{
  "targets": ["order"],
  "patch_size": [8, 8],
  "steps": 10300
}
Rows from block 2 of a small image embedding model, named by matrix and row number. Rows with one number belong to one neuron. Each number is 50 + 15 x the weight over its row's rms, rounded and kept within 0 to 99. All counts start at 0.
After each neuron's rows are labels from the 100 images, of 14976, where the neuron reaches its largest size: "peak at" is the part of the image that holds the peak; "strongest on" is what is common among them. Only what is clearly more common there than usual is listed. The data: photos of plants and fungi (iNaturalist).
# u: gMLP up (value half) (model.blocks.2.mixer.u.weight, 576x384), inputs 330-383
# v: gMLP up (gate half) (model.blocks.2.mixer.v.weight, 576x384), inputs 330-383
# out: gMLP down (model.blocks.2.mixer.out.weight, 384x576, transposed), outputs 330-383

u.257:62 62 52 62 59 57 52 51 89 46 20 46 51 47 32 28 40 43 50 67 63 60 56 77 48 64 34 36 49 61 60 58 32 61 53 36 31 62 39 47 67 46 57 75 62 59 49 07 98 45 50 50 55 49
v.257:56 34 64 24 50 74 39 56 56 45 63 52 32 68 49 79 59 32 48 65 40 56 76 54 53 52 52 42 26 48 81 34 46 56 38 68 52 59 39 52 53 25 61 06 42 64 76 51 31 38 39 57 46 41
out.257:45 64 54 52 35 53 46 40 45 89 19 59 55 48 40 50 52 33 43 24 64 29 16 72 43 39 13 25 40 48 57 26 69 56 79 63 54 53 88 63 51 64 46 51 28 66 51 59 57 59 63 29 58 72
peak at: bottom centre
strongest on: order Asterales; family: Asteraceae

u.543:39 51 29 61 55 63 44 28 42 27 82 14 70 53 65 42 66 55 35 39 26 36 56 35 63 43 71 59 54 75 37 45 24 45 46 70 31 52 34 44 56 60 63 43 28 70 61 61 51 57 46 64 59 38
v.543:43 40 75 63 58 28 51 57 57 30 36 52 17 41 24 68 39 49 50 65 50 72 64 59 53 53 28 49 33 34 48 46 60 43 60 15 92 47 19 40 72 65 42 56 23 36 56 50 33 45 68 32 35 32
out.543:58 54 29 54 43 21 50 24 34 76 32 40 71 65 42 34 41 71 42 25 37 62 26 33 57 47 50 57 24 40 56 53 57 45 63 49 66 46 92 54 66 59 49 79 48 20 51 55 66 51 54 47 31 54
peak at: middle left
strongest on: class Liliopsida

u.344:35 48 38 39 48 29 63 61 32 38 35 63 47 58 57 68 35 40 50 75 35 20 60 63 53 36 57 44 14 47 70 18 56 67 50 45 55 43 49 52 43 61 41 11 49 68 67 61 40 41 45 31 43 59
v.344:76 52 35 45 61 55 32 40 46 42 48 46 63 33 31 56 58 64 55 45 14 60 73 76 47 12 47 37 61 69 32 44 52 51 50 47 34 61 56 64 42 38 25 21 45 61 56 50 67 55 24 47 67 51
out.344:72 85 23 63 53 79 64 39 46 86 61 67 75 35 52 34 62 38 44 47 42 55 30 48 54 40 41 29 61 45 38 52 58 59 41 54 31 28 47 58 34 54 51 52 78 43 37 65 65 45 42 45 29 63
peak at: middle left
strongest on: order Lamiales

u.444:46 60 65 64 45 63 57 53 79 45 45 58 35 42 34 47 72 41 43 82 62 55 63 56 70 48 45 60 19 43 66 56 66 69 14 83 66 34 52 24 57 62 55 53 34 50 36 35 41 53 59 60 48 19
v.444:51 49 32 36 67 37 69 27 79 33 44 09 42 76 27 64 76 52 48 42 63 55 54 57 31 25 56 44 44 71 29 60 57 55 42 65 43 55 31 72 74 56 43 65 54 70 62 49 59 58 27 40 57 61
out.444:43 37 52 52 79 50 61 21 28 19 65 14 14 68 29 52 61 67 33 55 22 62 74 66 48 48 60 54 71 58 56 27 56 66 46 56 64 35 56 38 81 56 67 37 53 57 45 47 70 26 36 47 37 48
peak at: middle left
strongest on: order Asterales; family: Asteraceae

u.419:42 43 30 21 65 50 50 47 53 50 32 57 73 66 34 54 65 25 57 57 59 38 36 62 59 56 50 45 50 63 72 51 60 94 55 60 51 46 48 33 49 68 36 47 50 56 67 47 61 49 54 67 39 41
v.419:68 62 40 36 52 40 63 38 79 36 58 61 34 53 05 72 49 55 36 57 47 62 54 63 54 58 30 23 41 78 52 34 41 59 54 41 45 45 26 55 63 55 40 37 52 79 82 48 34 36 34 52 54 38
out.419:48 68 37 51 61 66 74 37 47 74 46 60 41 57 53 55 66 45 31 26 58 39 38 58 18 29 40 47 49 66 47 36 38 68 77 58 62 44 70 66 56 54 59 56 39 48 50 23 55 63 40 18 50 64
peak at: middle right
strongest on: order Asterales; family: Asteraceae

u.9:50 16 67 66 47 39 71 78 47 72 65 65 58 57 64 51 34 14 51 38 41 59 48 35 67 65 57 61 50 15 57 55 65 61 43 44 43 56 32 62 19 23 59 20 45 17 29 75 26 34 74 31 59 57
v.9:64 53 54 44 39 46 61 60 70 53 57 78 68 53 35 36 57 39 52 50 65 73 58 29 66 45 60 40 32 64 63 56 60 79 59 50 41 59 72 59 43 38 29 59 62 73 80 70 35 51 58 42 60 31
out.9:44 55 50 26 76 41 38 46 68 36 32 33 47 55 57 68 48 33 60 39 51 51 50 62 65 47 71 37 53 69 47 31 60 49 58 34 46 29 80 28 51 75 59 55 26 23 77 40 78 56 39 38 40 41
peak at: bottom centre
strongest on: class Liliopsida

u.566:35 18 84 54 48 28 49 66 53 11 36 25 43 71 41 62 37 36 82 56 66 41 76 46 50 60 57 94 44 50 61 36 73 66 74 43 63 20 32 58 35 27 61 45 70 50 60 49 44 45 74 43 69 45
v.566:31 28 39 52 37 38 68 79 42 56 52 55 31 32 63 69 45 39 53 39 39 46 55 37 48 42 45 79 30 46 46 59 85 59 54 44 64 58 37 51 60 39 31 41 24 40 45 61 72 57 74 26 55 45
out.566:50 38 33 60 64 35 59 69 49 47 61 47 66 63 64 66 52 56 44 38 45 55 47 48 73 52 47 70 16 54 33 74 43 48 49 35 57 65 39 34 67 36 44 44 68 50 80 73 42 54 66 44 70 21
peak at: middle left; bottom centre
strongest on: class Liliopsida

u.315:58 56 70 49 58 35 59 56 63 52 18 61 51 56 24 45 71 47 52 74 52 41 67 76 63 40 55 63 23 56 71 52 51 66 32 80 55 28 57 30 58 54 52 56 53 35 31 42 38 46 61 50 43 35
v.315:47 53 54 27 45 31 59 31 77 23 33 04 39 78 37 58 51 49 48 23 60 45 53 42 26 60 59 48 57 52 44 50 48 53 45 51 59 37 36 55 89 57 42 66 46 64 49 50 35 31 39 55 50 61
out.315:55 28 52 57 64 40 67 55 43 22 59 35 08 79 33 57 65 62 43 58 34 61 72 65 20 46 48 59 56 40 91 40 45 63 43 77 70 65 69 53 61 31 49 53 41 63 52 47 69 20 39 37 74 57
peak at: middle left; middle right
strongest on: order Asterales; family: Asteraceae

u.351:62 63 71 40 57 57 59 76 68 60 20 38 57 77 39 38 48 40 61 54 54 59 75 62 44 24 58 53 52 54 51 38 44 65 30 73 41 45 45 20 79 44 43 58 41 28 50 34 49 31 54 52 44 12
v.351:66 26 63 47 56 41 42 64 56 49 39 49 52 58 01 39 41 38 61 46 53 48 60 31 51 50 60 47 56 59 41 44 59 51 64 30 66 39 17 53 68 25 45 28 65 65 54 70 06 20 47 38 60 34
out.351:54 70 69 38 32 43 35 62 76 53 30 41 46 75 45 35 58 58 46 45 97 67 40 53 48 52 36 38 65 48 32 53 66 63 62 74 41 60 66 51 50 53 40 59 42 46 61 30 69 77 46 64 81 60
peak at: middle left; middle right
strongest on: order Asterales; family: Asteraceae

u.365:40 67 39 56 56 53 51 52 68 60 26 24 43 62 59 45 50 31 65 63 77 63 48 54 48 42 49 70 72 36 40 40 50 51 51 51 54 37 79 26 72 71 65 52 43 39 47 35 74 62 66 49 56 31
v.365:53 71 70 14 37 57 18 57 57 40 38 34 39 64 62 80 45 38 60 43 35 31 58 55 54 61 53 30 57 59 20 38 35 58 53 58 47 31 56 39 31 46 32 38 28 31 50 25 74 51 31 49 40 42
out.365:54 46 39 61 76 52 63 57 45 45 46 56 36 45 51 64 42 39 49 59 30 30 79 59 48 41 57 73 61 72 34 54 51 47 32 45 66 09 53 62 35 48 55 48 36 29 31 47 56 34 64 20 37 48
peak at: bottom centre
strongest on: order Asterales; family: Asteraceae

u.280:58 41 58 52 66 44 77 27 59 13 46 52 39 56 44 48 33 49 41 63 60 31 36 63 46 62 74 43 56 77 70 41 68 77 50 50 48 62 53 66 53 63 73 59 53 48 42 44 50 39 55 54 53 58
v.280:58 55 65 40 32 44 37 86 58 78 29 59 81 52 69 54 45 10 82 57 56 43 39 57 50 47 43 59 16 42 40 54 49 55 67 19 74 37 65 48 54 53 67 50 56 46 44 49 39 69 68 32 31 27
out.280:70 55 36 36 63 55 43 52 53 71 45 43 61 64 28 48 81 47 72 41 69 62 38 57 28 28 52 40 47 43 65 49 72 51 51 69 43 25 61 74 56 55 52 69 72 62 43 59 53 38 76 56 41 41
peak at: middle left
strongest on: order Asterales

u.262:48 69 62 19 43 51 38 67 63 61 29 39 37 62 44 57 49 36 49 44 62 27 71 39 59 37 42 47 56 77 26 47 77 80 53 66 38 50 61 49 65 41 47 57 30 43 42 50 65 56 65 36 56 51
v.262:65 34 59 53 40 57 49 15 73 37 61 64 48 36 23 52 59 60 51 71 51 44 57 49 57 47 53 34 50 66 80 35 63 50 53 43 57 53 46 43 55 56 43 50 53 56 63 30 61 53 51 60 49 40
out.262:31 46 57 34 66 39 64 45 53 58 38 33 37 37 25 55 61 46 50 32 39 14 49 27 40 49 75 32 26 57 58 39 68 34 69 63 47 55 72 94 49 57 44 36 36 53 28 73 42 43 53 08 40 44
peak at: middle right; middle left
strongest on: order Asterales; family: Asteraceae

u.569:74 46 51 56 55 32 55 45 48 37 63 65 45 44 62 78 45 62 38 46 27 51 56 41 39 33 53 30 37 44 42 51 42 23 50 34 48 42 42 73 39 47 56 56 56 45 39 77 42 52 26 34 53 68
v.569:39 72 44 59 55 83 51 55 55 53 24 30 55 49 55 47 56 38 87 75 74 54 42 74 45 54 33 66 58 57 45 66 54 61 44 56 45 41 47 16 74 75 53 62 42 64 58 30 61 57 80 47 52 23
out.569:29 61 64 42 40 48 42 01 55 57 25 45 65 69 59 43 52 63 60 28 56 35 55 46 21 99 47 59 67 41 27 29 27 75 49 51 71 44 57 38 51 62 43 71 44 52 51 38 63 55 53 69 52 52
peak at: bottom centre; middle left
strongest on: order Asterales; family: Asteraceae

u.551:39 49 75 49 55 83 31 64 67 46 29 53 52 48 45 77 66 40 61 42 73 42 78 48 34 45 48 57 39 54 44 32 42 43 62 59 48 39 52 71 59 20 77 58 70 64 70 22 60 72 31 47 47 30
v.551:36 61 58 32 46 33 70 63 43 54 20 63 30 35 44 61 48 54 40 41 51 42 23 40 51 61 35 43 36 52 61 69 74 56 45 53 57 68 41 35 73 45 36 37 31 61 30 56 27 61 41 36 49 51
out.551:56 37 30 80 53 68 51 86 34 62 70 68 82 48 62 12 39 51 42 62 35 43 29 48 70 45 57 46 59 62 42 74 57 31 43 16 41 57 42 33 34 40 44 30 73 36 09 57 53 44 46 47 45 43
peak at: bottom centre
strongest on: class Liliopsida

u.459:48 79 46 73 43 57 56 61 51 56 19 28 59 50 64 26 54 40 51 46 74 53 26 62 47 39 23 75 37 53 23 68 54 52 49 53 81 30 51 50 57 70 56 70 54 43 40 40 57 59 61 32 58 58
v.459:71 45 42 43 10 56 19 55 58 36 59 48 40 50 66 60 47 73 52 51 37 54 70 40 65 44 53 51 54 63 32 74 69 37 46 73 50 44 35 60 02 46 65 38 26 47 57 68 63 49 44 50 38 52
out.459:36 47 57 50 09 45 28 57 76 72 55 56 59 47 55 38 44 65 29 42 52 57 49 32 62 67 47 57 48 46 43 67 44 43 37 48 59 75 54 47 13 67 36 53 47 31 45 61 66 49 70 46 61 35
peak at: bottom centre
strongest on: order Asterales

u.171:42 24 87 28 60 45 57 58 43 45 42 34 53 60 33 58 63 20 61 59 50 45 64 44 38 75 39 25 33 45 63 47 55 57 57 40 84 49 44 45 49 39 43 42 30 67 56 53 56 31 51 40 37 43
v.171:63 50 61 68 54 85 37 47 67 32 65 25 41 59 33 38 68 38 42 53 37 57 68 49 57 62 69 64 90 70 43 47 47 51 23 79 59 40 44 41 49 57 72 36 30 48 26 46 40 31 51 55 41 37
out.171:34 46 40 52 57 43 38 64 07 55 39 39 52 50 66 76 35 54 46 42 21 52 79 81 41 49 47 65 65 69 52 22 77 56 57 82 59 59 69 43 52 41 52 48 34 64 62 73 47 33 55 27 38 65
peak at: bottom centre
strongest on: order Lamiales

u.396:45 39 34 48 28 50 32 43 60 53 46 43 57 65 64 41 40 32 90 58 53 44 45 60 39 57 48 57 63 43 38 52 60 62 36 43 47 44 47 32 49 54 56 50 64 37 56 29 73 78 69 63 52 42
v.396:39 54 76 61 63 47 47 28 76 20 32 49 40 41 27 55 60 60 34 80 68 55 49 77 39 55 39 37 45 55 82 45 53 49 26 59 78 64 47 14 62 68 59 66 47 50 68 23 41 49 36 58 56 34
out.396:80 61 41 59 61 46 41 49 48 68 46 35 63 65 53 42 50 71 60 35 71 66 65 48 29 47 51 59 93 67 39 47 21 59 62 63 52 43 68 57 86 52 54 68 47 56 45 48 45 53 69 44 56 42
peak at: middle right; middle left
strongest on: order Asterales; family: Asteraceae

u.390:45 25 58 56 75 31 56 37 58 40 37 29 44 59 28 65 65 59 74 50 54 87 48 64 28 53 50 42 28 36 59 42 71 32 68 40 60 49 51 64 66 54 50 71 48 41 68 28 76 40 57 69 53 66
v.390:41 57 53 47 34 57 64 38 70 53 55 33 65 82 14 32 66 35 32 67 67 57 67 42 44 12 60 40 55 59 66 55 60 69 40 45 41 82 59 30 82 39 27 53 40 37 66 54 68 42 59 50 55 20
out.390:78 68 34 41 47 60 63 45 66 63 51 76 54 34 64 51 34 21 64 66 62 43 29 41 42 68 44 33 58 52 60 73 66 61 66 39 31 65 26 50 48 54 18 80 36 56 59 49 28 72 66 59 63 60
peak at: bottom centre
strongest on: order Asterales; family: Asteraceae