A small image embedding model, trained from scratch.
Data: trained on photos of plants and fungi (iNaturalist), 45211 training examples, 29.2 epochs.
Rows from block 2, named by matrix and row number. Rows with one number belong to one neuron. Each number is 500 + 50 x the weight over its row's rms, rounded and kept within 0 to 999. All counts start at 0. Numbers have three digits each. After the name is the row's rms in percent of the matrix's.
# u: gMLP up (value half) (model.blocks.2.mixer.u.weight, 576x384), inputs 165-219
# v: gMLP up (gate half) (model.blocks.2.mixer.v.weight, 576x384), inputs 165-219
# out: gMLP down (model.blocks.2.mixer.out.weight, 384x576, transposed), outputs 165-219
u.481 108:448567528527425461389470504522550575487490569451440520448548434503485526523499448492469500509484497540508422516524529491479447603558507569466456542494511403494549388
v.481 098:543552541519438452522420487503504488472536443536508468401458461401416629414405506427495473580518467488542485541490575485465524534550537452449584481415583539438530495
out.481 107:495545460599494498545483549620537424629462486549520502514516547567474438417485542513449506576464466546476519486506564528455516523565427505463429511491509483505520436
u.482 101:480484484583385520452577492482452417524525540523471531483560520484508477400391493457478467538495508486449477461509452526576543535509485532492443548531523533636569433
v.482 090:479560458538496543444559444483544469555485564500486546521569507536538465462397498450497362431474534537411460505502456430544473486506618589480455518496547439588486465
out.482 098:527464467591406459521617527466543509550538563457542492529490527573410511473471532520419570479496519497459529486530503507487572522458515529473493457533515502488518598
u.483 099:426555477512520409456442521505464479438547534556550532385442519494476520444408451512477528529492459473503564486515505335447466442581476553510436535488584479482569487
v.483 104:485509455549572483603433445514488431560555565509533467590479460553517507520480486482408517540544530582636483454404461394507383474503521507542530506467494469503536450
out.483 100:513460561491475605504546538522548512509447556458509537525425559475561448411460552440522554376533461512504506584520456521498519597501554567446517511549525451543420515
u.484 094:515423576468338471522518487458469561551518538506497467513529532451388554511425611541563574575516473547510457537488513504581513545422510473502478509561496504461440532
v.484 090:556476513469518451504540532503446567485516488498562468518555471399495535515545512501503506401483462434495601565474491518525510508440548477552556324476472489398433573
out.484 095:458515518476482497470453466533478553470532658515608458437477498386496443467422570501411626470420365547572576498579527536493501533479443520451467558526493588492524418
u.485 103:494539459508566434458504488540562496446535473457415569443451495472512505488496503474412464461446500488491468569479545506452445529534461509534548446466493458560510437
v.485 095:528540415428500463445581541545513519432550430489497542499503528482447536517428513457550423459425446467504526474465505567482544535483506442506572343416450478464460584
out.485 105:495547429553521503539577518485445528441498540503456503483504425408492581450422513520462435538471548473541471513545456483462405508478481507423610524463560509490458446
u.486 106:462509452583530498498525424454492386522506420540503489425556529540489595475447448462467445492459550484500482447508545434549448513480543501518522427466586501593545544
v.486 084:515498444520488514552451410477484435515513438568395477478476504505460603408434521445498431507567495482539474527500543464463522531569498505487591387438488426510462480
out.486 121:420559445459534498499432597557479540428467573569451521511521455433602531481488465527483452584457485549563491516562376445457463550543475569484587616460470440432549383
u.487 094:456639426481442545516517464612554492520461488545562573590525515486503497483565409482542462546404496533473479557541517524505499500591580474500462546427538529496584486
v.487 091:419481582522421417468656500549576448483550533415525516546500578549505568438474561499477466448498514502474492435497482416479564501516485557516530472471541471516436546
out.487 095:500557319507468505471553502488509553501523554379558567589514439450443461511501429423467487467336540478471457562542511553483491522512522463529481474465503505474548567
u.488 107:500479549471536497596426451463516510577545500491518441476448482477513567401524514518483528497538460444524454447530501422550503458461492563552508513577560527458405519
v.488 094:473434566390489467518507499548467451575492464506549492468518439567495535554538502520519527414435411452455553475494536497487496516563574480514394497421550449507529567
out.488 113:525566464535492568454413506567553459447486424520440490508571482499621490545583485438505443530558493535443479478421451549574503446583504497499467488443438482493563408
u.489 108:525468494508449586565396456441577442464537481498496453407488585443477504490483467482484449565628476485532427468524470504570512446631504477440577521513481513502488449
v.489 091:488472475577451489474559509534507498468566503552501448488569525545492511545503446534506350500512454500552507418515446518570424581558478471401567426442378437480479492
out.489 103:449463561478561476477577487442440437446528481412367511423442512508519488483583453482397429589535579471506482421574546479462452570462475530500589502585536416568489473
u.490 102:487489497464426482474511490458510503427480528477503433360467454504598493459542444615385540541462508529548476433523481441441392541432482597526595545519526461457514488
v.490 096:492517497463585507502484552504480449590496442473578530615494481460543468549502502478570456540412566535502464552458617534542479513575537527453459525536473522489472594
out.490 102:523468428618593502536500623499457568466420451516513578533668480530486362424455453492522541447515480476453609501470493517542504536465575545445538404454405617449536552
u.491 107:555536526542505446514504455418505458503594500409544504535364506492500480505537379544454512514467543416560468577517476485464442486511452507546527523521546428466435511
v.491 090:507514441440430473547498504611526478528479477493413541449524533498487581411483617511469425562426527474461490490531542500406451472578419508515588459528516464520568474
out.491 111:556466546462537445544514558491562586549467555359510557526535471543524469589547514509609542425509491446451481527428450538617404492441618460545435489430542480422526488
u.492 101:520487464476427443475589505535502460561450404457556584514475597449435575491554507484559451467487531448467514510533532525491541518541528481496531453501538388556479567
v.492 083:486482515530487491510495525449438539496552491551415474539437478575424625502469579500582458487575522478556511459547449438451481549520471532415521479508506417494477572
out.492 113:475464466540524560424488519483490544564511423575527539588509490523509503595564494422511499538502432507435490468396533484527519553476465487490498435506450458537536536
u.493 091:457505515493461493509469495569436460518425505556487448470597490457502596456525551466492495559442519449475498498473565338467453491510494644475480466472534468541530455
v.493 117:485466454506632446476474518479521501550420507457521569510554441507529481585549464525485525420458584571575549498444475515512481532464583488551495514439547406460549499
out.493 086:509437579482463536500524609461390508572464469575545438495549515538596493472484620568544531442473527540489549490505559452431472527544469520521441568536394548485497533
u.494 100:563593562455535427544534489465483480487473535533480534483407505483524526565562444472513598592552456460525525545386488526445463476469490457487531471491526486477454475
v.494 094:456480429530496463552528448507560454581505587401459531527469572516489525439420483439473503541386456456481456453486452489594369462508516480536493504542553460573585462
out.494 101:463469508531558538447428501503539576538447564606515510497543533517531441517533445501477512472554361595508577424597497454518542470530601549527427470525444516516486459
u.495 100:566439463522451503537580399489532474520456462490467449444515515522500478387559516436429499601487499511526464458441604410452472584506427479546508480471433510596502428
v.495 093:477487593473459439482488487363463564519438496537436483457530452448503540531418545527523422540473460469477407399481517502497537503531585484510484494563578505455564482
out.495 101:448482495586492487463477561468570613549475539438586512553525450535368470496477400560549506457481520529455488542489497563593494531527616469508437467536477534481541562
u.496 082:459444495424479537540527521521519435503513504455512567457507584419585551418464576490518478416574479440506504529488546364498508483543454606500498494532497507608472453
v.496 105:483502462530551564590402560513542521546556548459525527560466439539498505540445517501507485475547556578629515559401470391501390504494593541563479523377521471421590445
out.496 090:475514550507527587447448459475524468548543496463449581508418571489549433551560594544476558405535532554535485512494469493530477562541458533572449474554453389577534441
u.497 100:511514473460518474496508533528487459472466562461578467512460531472524450515507541604499496371465540498540571435478514504444514443496508555537487475569419508510430591
v.497 097:491521469468545487553481557622537400450529594450548529497482516467578516515507481548480488454501562535616544489495458478467405469565451457512520483414493462472463487
out.497 103:496460549509558575439407562558574533419494503518415524470438567523578473509491482420537569438589479518524445531466474531474494495588540548483418566526390445611519450
u.498 095:605494516582440530518480326440506509398490439527429462490490518437384533472547424440581534615546441503571435517508492530565561564465515447435590505461518561487445473
v.498 094:534469513476548452453541506483530499577508466583516517431553485598502570527527559439449572521438524508432569454409545500449479493438487509575500436450512474498494558
out.498 096:457538475449469512506507474542487425518558520473492497496552511488492471487521509567456552509412506445423592387558402473545472494471465535512475536553513501555585457
u.499 090:543429488581460432462495476515470525491422439466482427491533562487404567480457470479550492594539501451577503537446612438478448559464449487509481382441521479510547495
v.499 091:483539518478506456458473557473461448491472333437572591495463550356438504542532430440528446512540553466586478532565467529534463546591487476551567576490517453428551463
out.499 094:563443587559565536566517474494513478461475480378534493428574508435512453505431532483456492418526525469568491458502573409549553441471569543466545522482522514498442510
u.500 110:545540460479546486580477449476511468527525451473521550462475547454486486520590446432547483519521455485579551464499454558564494475596507403484518507469425471529491498
v.500 095:428489564478484515439504489497525555501498510493512507518566497522500533514515570481453406482447541525464539471549455495564508450482505522461562471493578552572510563
out.500 105:559545421478479515472512448582585475588555500458659560605536503479461427515546426411456480504377510516518528532475506543544453526430499481510518513449532489458505510
u.501 098:524598488574493573520493534462558516491569544535509473447593472546518483539454562521439528509497494545466510491454599404452469478497457523514445499425438397489473460
v.501 086:509467491457501491459534500464496439566574473417488537446532554498470487398363537513539371490427617441462436530557542446532526511461498537491469481505588494539525520
out.501 102:515504488500549436540448503453573539544423528498459525471486487518442496522447449557456573519488486517487537495492542444452512428474562546486498485458618457495519515
u.502 099:499533556525410457508553494541480482540432477485554422426545544493508565432441497471506460512567471429510489460503571427422487519553491526462535493497489541533452531
v.502 126:480465462461611507531514521501514485586451522468505577500530470528526483599575478493474512409480549568566548524419488535481467542509562474563475497431519377494550473
out.502 073:514492538555532554552518438462473397415519454430486498473500511564535538511446512439445452405554481558497541451493514467489485426479496471539592359521525489498465547
u.503 099:449468486545540493481463443491495520519501514500547485556465540472514495464465457502482539525471481444535439610591582467498467512489489517525476505481496545472513462
v.503 097:484472439412569460462429550489451585594454439433469565495465445524511573485495531515540434475447562479486437492549568490448469553500546519523472472483562406481573538
out.503 109:481517549430491552558538477500557467539502442465511480499487545520577462529635538488497492454505483462470514491482512487471455443570457485485452470476542389495465502
u.504 107:374479488486489508445460582532550498607474529478485608478491535519547466524552530541596491389524447565424521537619439563523509498607554495498449546483443368467481484
v.504 080:517454517511498438505475516534469541439500481488473462535479512563518557473493519458476503505596522438547546522371569401525539450474494529494545393460517514607490526
out.504 101:528459485463489482543512426439449511441500401430466478507524453504489554470476489437552481591467572404486409484429536412443466490537484485531538483447454487425549530
u.505 102:541518485508517426435491511467490566469485467568539462409546444431476530537520445437479485481510474436556438508432452506515422633537516500519502458475451476480515450
v.505 093:510496460495592533533515443464465483428520490537473451472452478459608492555545502543517414480522457476562465475389534493474509459518507476524486387495466433541505508
out.505 107:493504371547594502489471527547454489514559446513506471478537485485505492524568449415397522551436433524508478423400591461513533595565492582535477462532330517582575490
u.506 097:487425506437469502561503519500519477624453489479534494447587474474586493481532485529487439502439539513546475452581434503612421598532553555512486491507484421494509420
v.506 095:413454460442558584583400660484450590576444459480500460471555425531554515508449589501537432442565481487528511488490530453548454501535563602516453470491450454482565557
out.506 097:500462472570419504527471379466499504375525495531542497501411527435466502547423483580539520499523465558591485429482414529463519454507466427472567502471509575521511482
u.507 103:517482493478554475573568477455465441536555442496506421460523516531480498545590463519429527456483532482418560481417567517526500465472526464614493388447528439485462589
v.507 098:480560515430467497468473545569494447408452492556479540456484460440596512470478540506430335527505587531576493505585554462423411519526451515382609531543628434488568415
out.507 107:457495524461420539560447440459451464449497411517522468379531509409524540409474569556437480549484564500582477517561587344494509478623441535469548556494468544480591448
u.508 097:477467518452531540506588389528549529460489530523412504532545511489513515572592539554525543400506469439482503470436575476476555520489458519505431399569507509603464456
v.508 084:491510557509504455519448535464559549516498491505533567484509515441408704475468529465508492443537477462581472505528462422576513542567614541536537419442543418462564438
out.508 101:591503567459523476542564522415503464582542458429540500530523459474579501531555504475553554473394536458506494523449495505537397519494461395590517493507512466359505495
u.509 102:527342506426544428502517526538483499485472556489512529496446441573584473499563535550575536451499607533534578456485451527385574453439528484492491578452566499474525545
v.509 098:506579434551552498508434488485518562536482445528552510518514617547382488517455504544523412448489449525470513533515520499633523438482507508564467455492518497475501599
out.509 100:438474538434527463471500489557541622472520530540507544525566445532490523478515514436521446459412458500438536495566423414449452424475540565530499511468533454516543552
u.510 098:461457465492584468552415554595522476484552465521526439481473543510539527431481500558448586588470453510572447536420561440467415451504460512522537460502444516470534521
v.510 083:408508508482509472468519551486480483514462456421504575434563561526509584535476537494460528482509553458492548487467522404516476455522500712551521441544564417528543550
out.510 107:470443504519571564485482493490499465513481478546455518501519571484537502534579469473508586540534543500511467518378556474541517466535448533556448412512557516556547472
u.511 104:442556474584543489505472451543508563455554478457478630524486556454465499476427473553472510489370423460477520533558565525455487443585509476461484490401488514535630497
v.511 088:502480460563549477448561514485472482589533452403415521528543577521462513450449462500498466464520577476541470466572600524504523587477509486453474468591511480577445567
out.511 107:544405537565510490497532480437527470451482504427580477499430557418540454420438515505450516457528578515674503540469590541500443555427508491476591430513514504491406539
u.512 092:486543499567573540557437444406406557452482425496425536473542428475457543510480434598565569570543517333475485493575508509601499483494417480435477451504522591523554450
v.512 086:519412425511494559558513496460510426601528346430537471464552576554540486464514479559509413445512527495497477436406591510634513522425503484555529442583527506512426568
out.512 091:511464507430557508603536490396522499465608482454459501481500511481530546536526546502492404477437538386551458482541493466508504509570495485493528486501428358547478510
u.513 090:487499554456531484435551519552588497538462576468472533553438588496472449582555558505517563428527568515486499533501484564471541583488508551581498498582470459514469506
v.513 092:502470542488450561462516542554579500439577572533523521541538585496552517500444594488387452531485589514513484557460594480439528492493456527489546476482507557495502534
out.513 093:487555469542491561495573544427596492433559542417537605499518513518488482531533518483476602462463543563527554531479479538591471494424560525596532553462504492496533555
u.514 098:494520491490566497493520401534400436548430448561466528478601455413553444484565513583420548532431480491477535451576604511500512473543448534525504455528518516504557407
v.514 088:483481511523500516539456484449438424384602534612510407408487436558573510554553415564461533515596554510638477431443518399430443525516459494550488540451460517436537501
out.514 100:562522409469551447475397476466413481537484509576475521465432457526563525497510501353488426521567478512546441577383586486482429536455430481572531453489531439488477472
u.515 102:474452546556548489540471555472482450500607495448519502456474521454385491408475581513472581535532545510571608469498429389569556461518508579488560516565525498552521530
v.515 088:567411424576541490516479471494524412531483475497458501560498537440468497485427536504537544505494474494565479500463569475539517531526517545441565428543424521530481524
out.515 105:581451450500570461493529508531488474499478431447429457464581446483571451499550479578437456538424469389490400384512518466459443602538407540426495497558399492575512467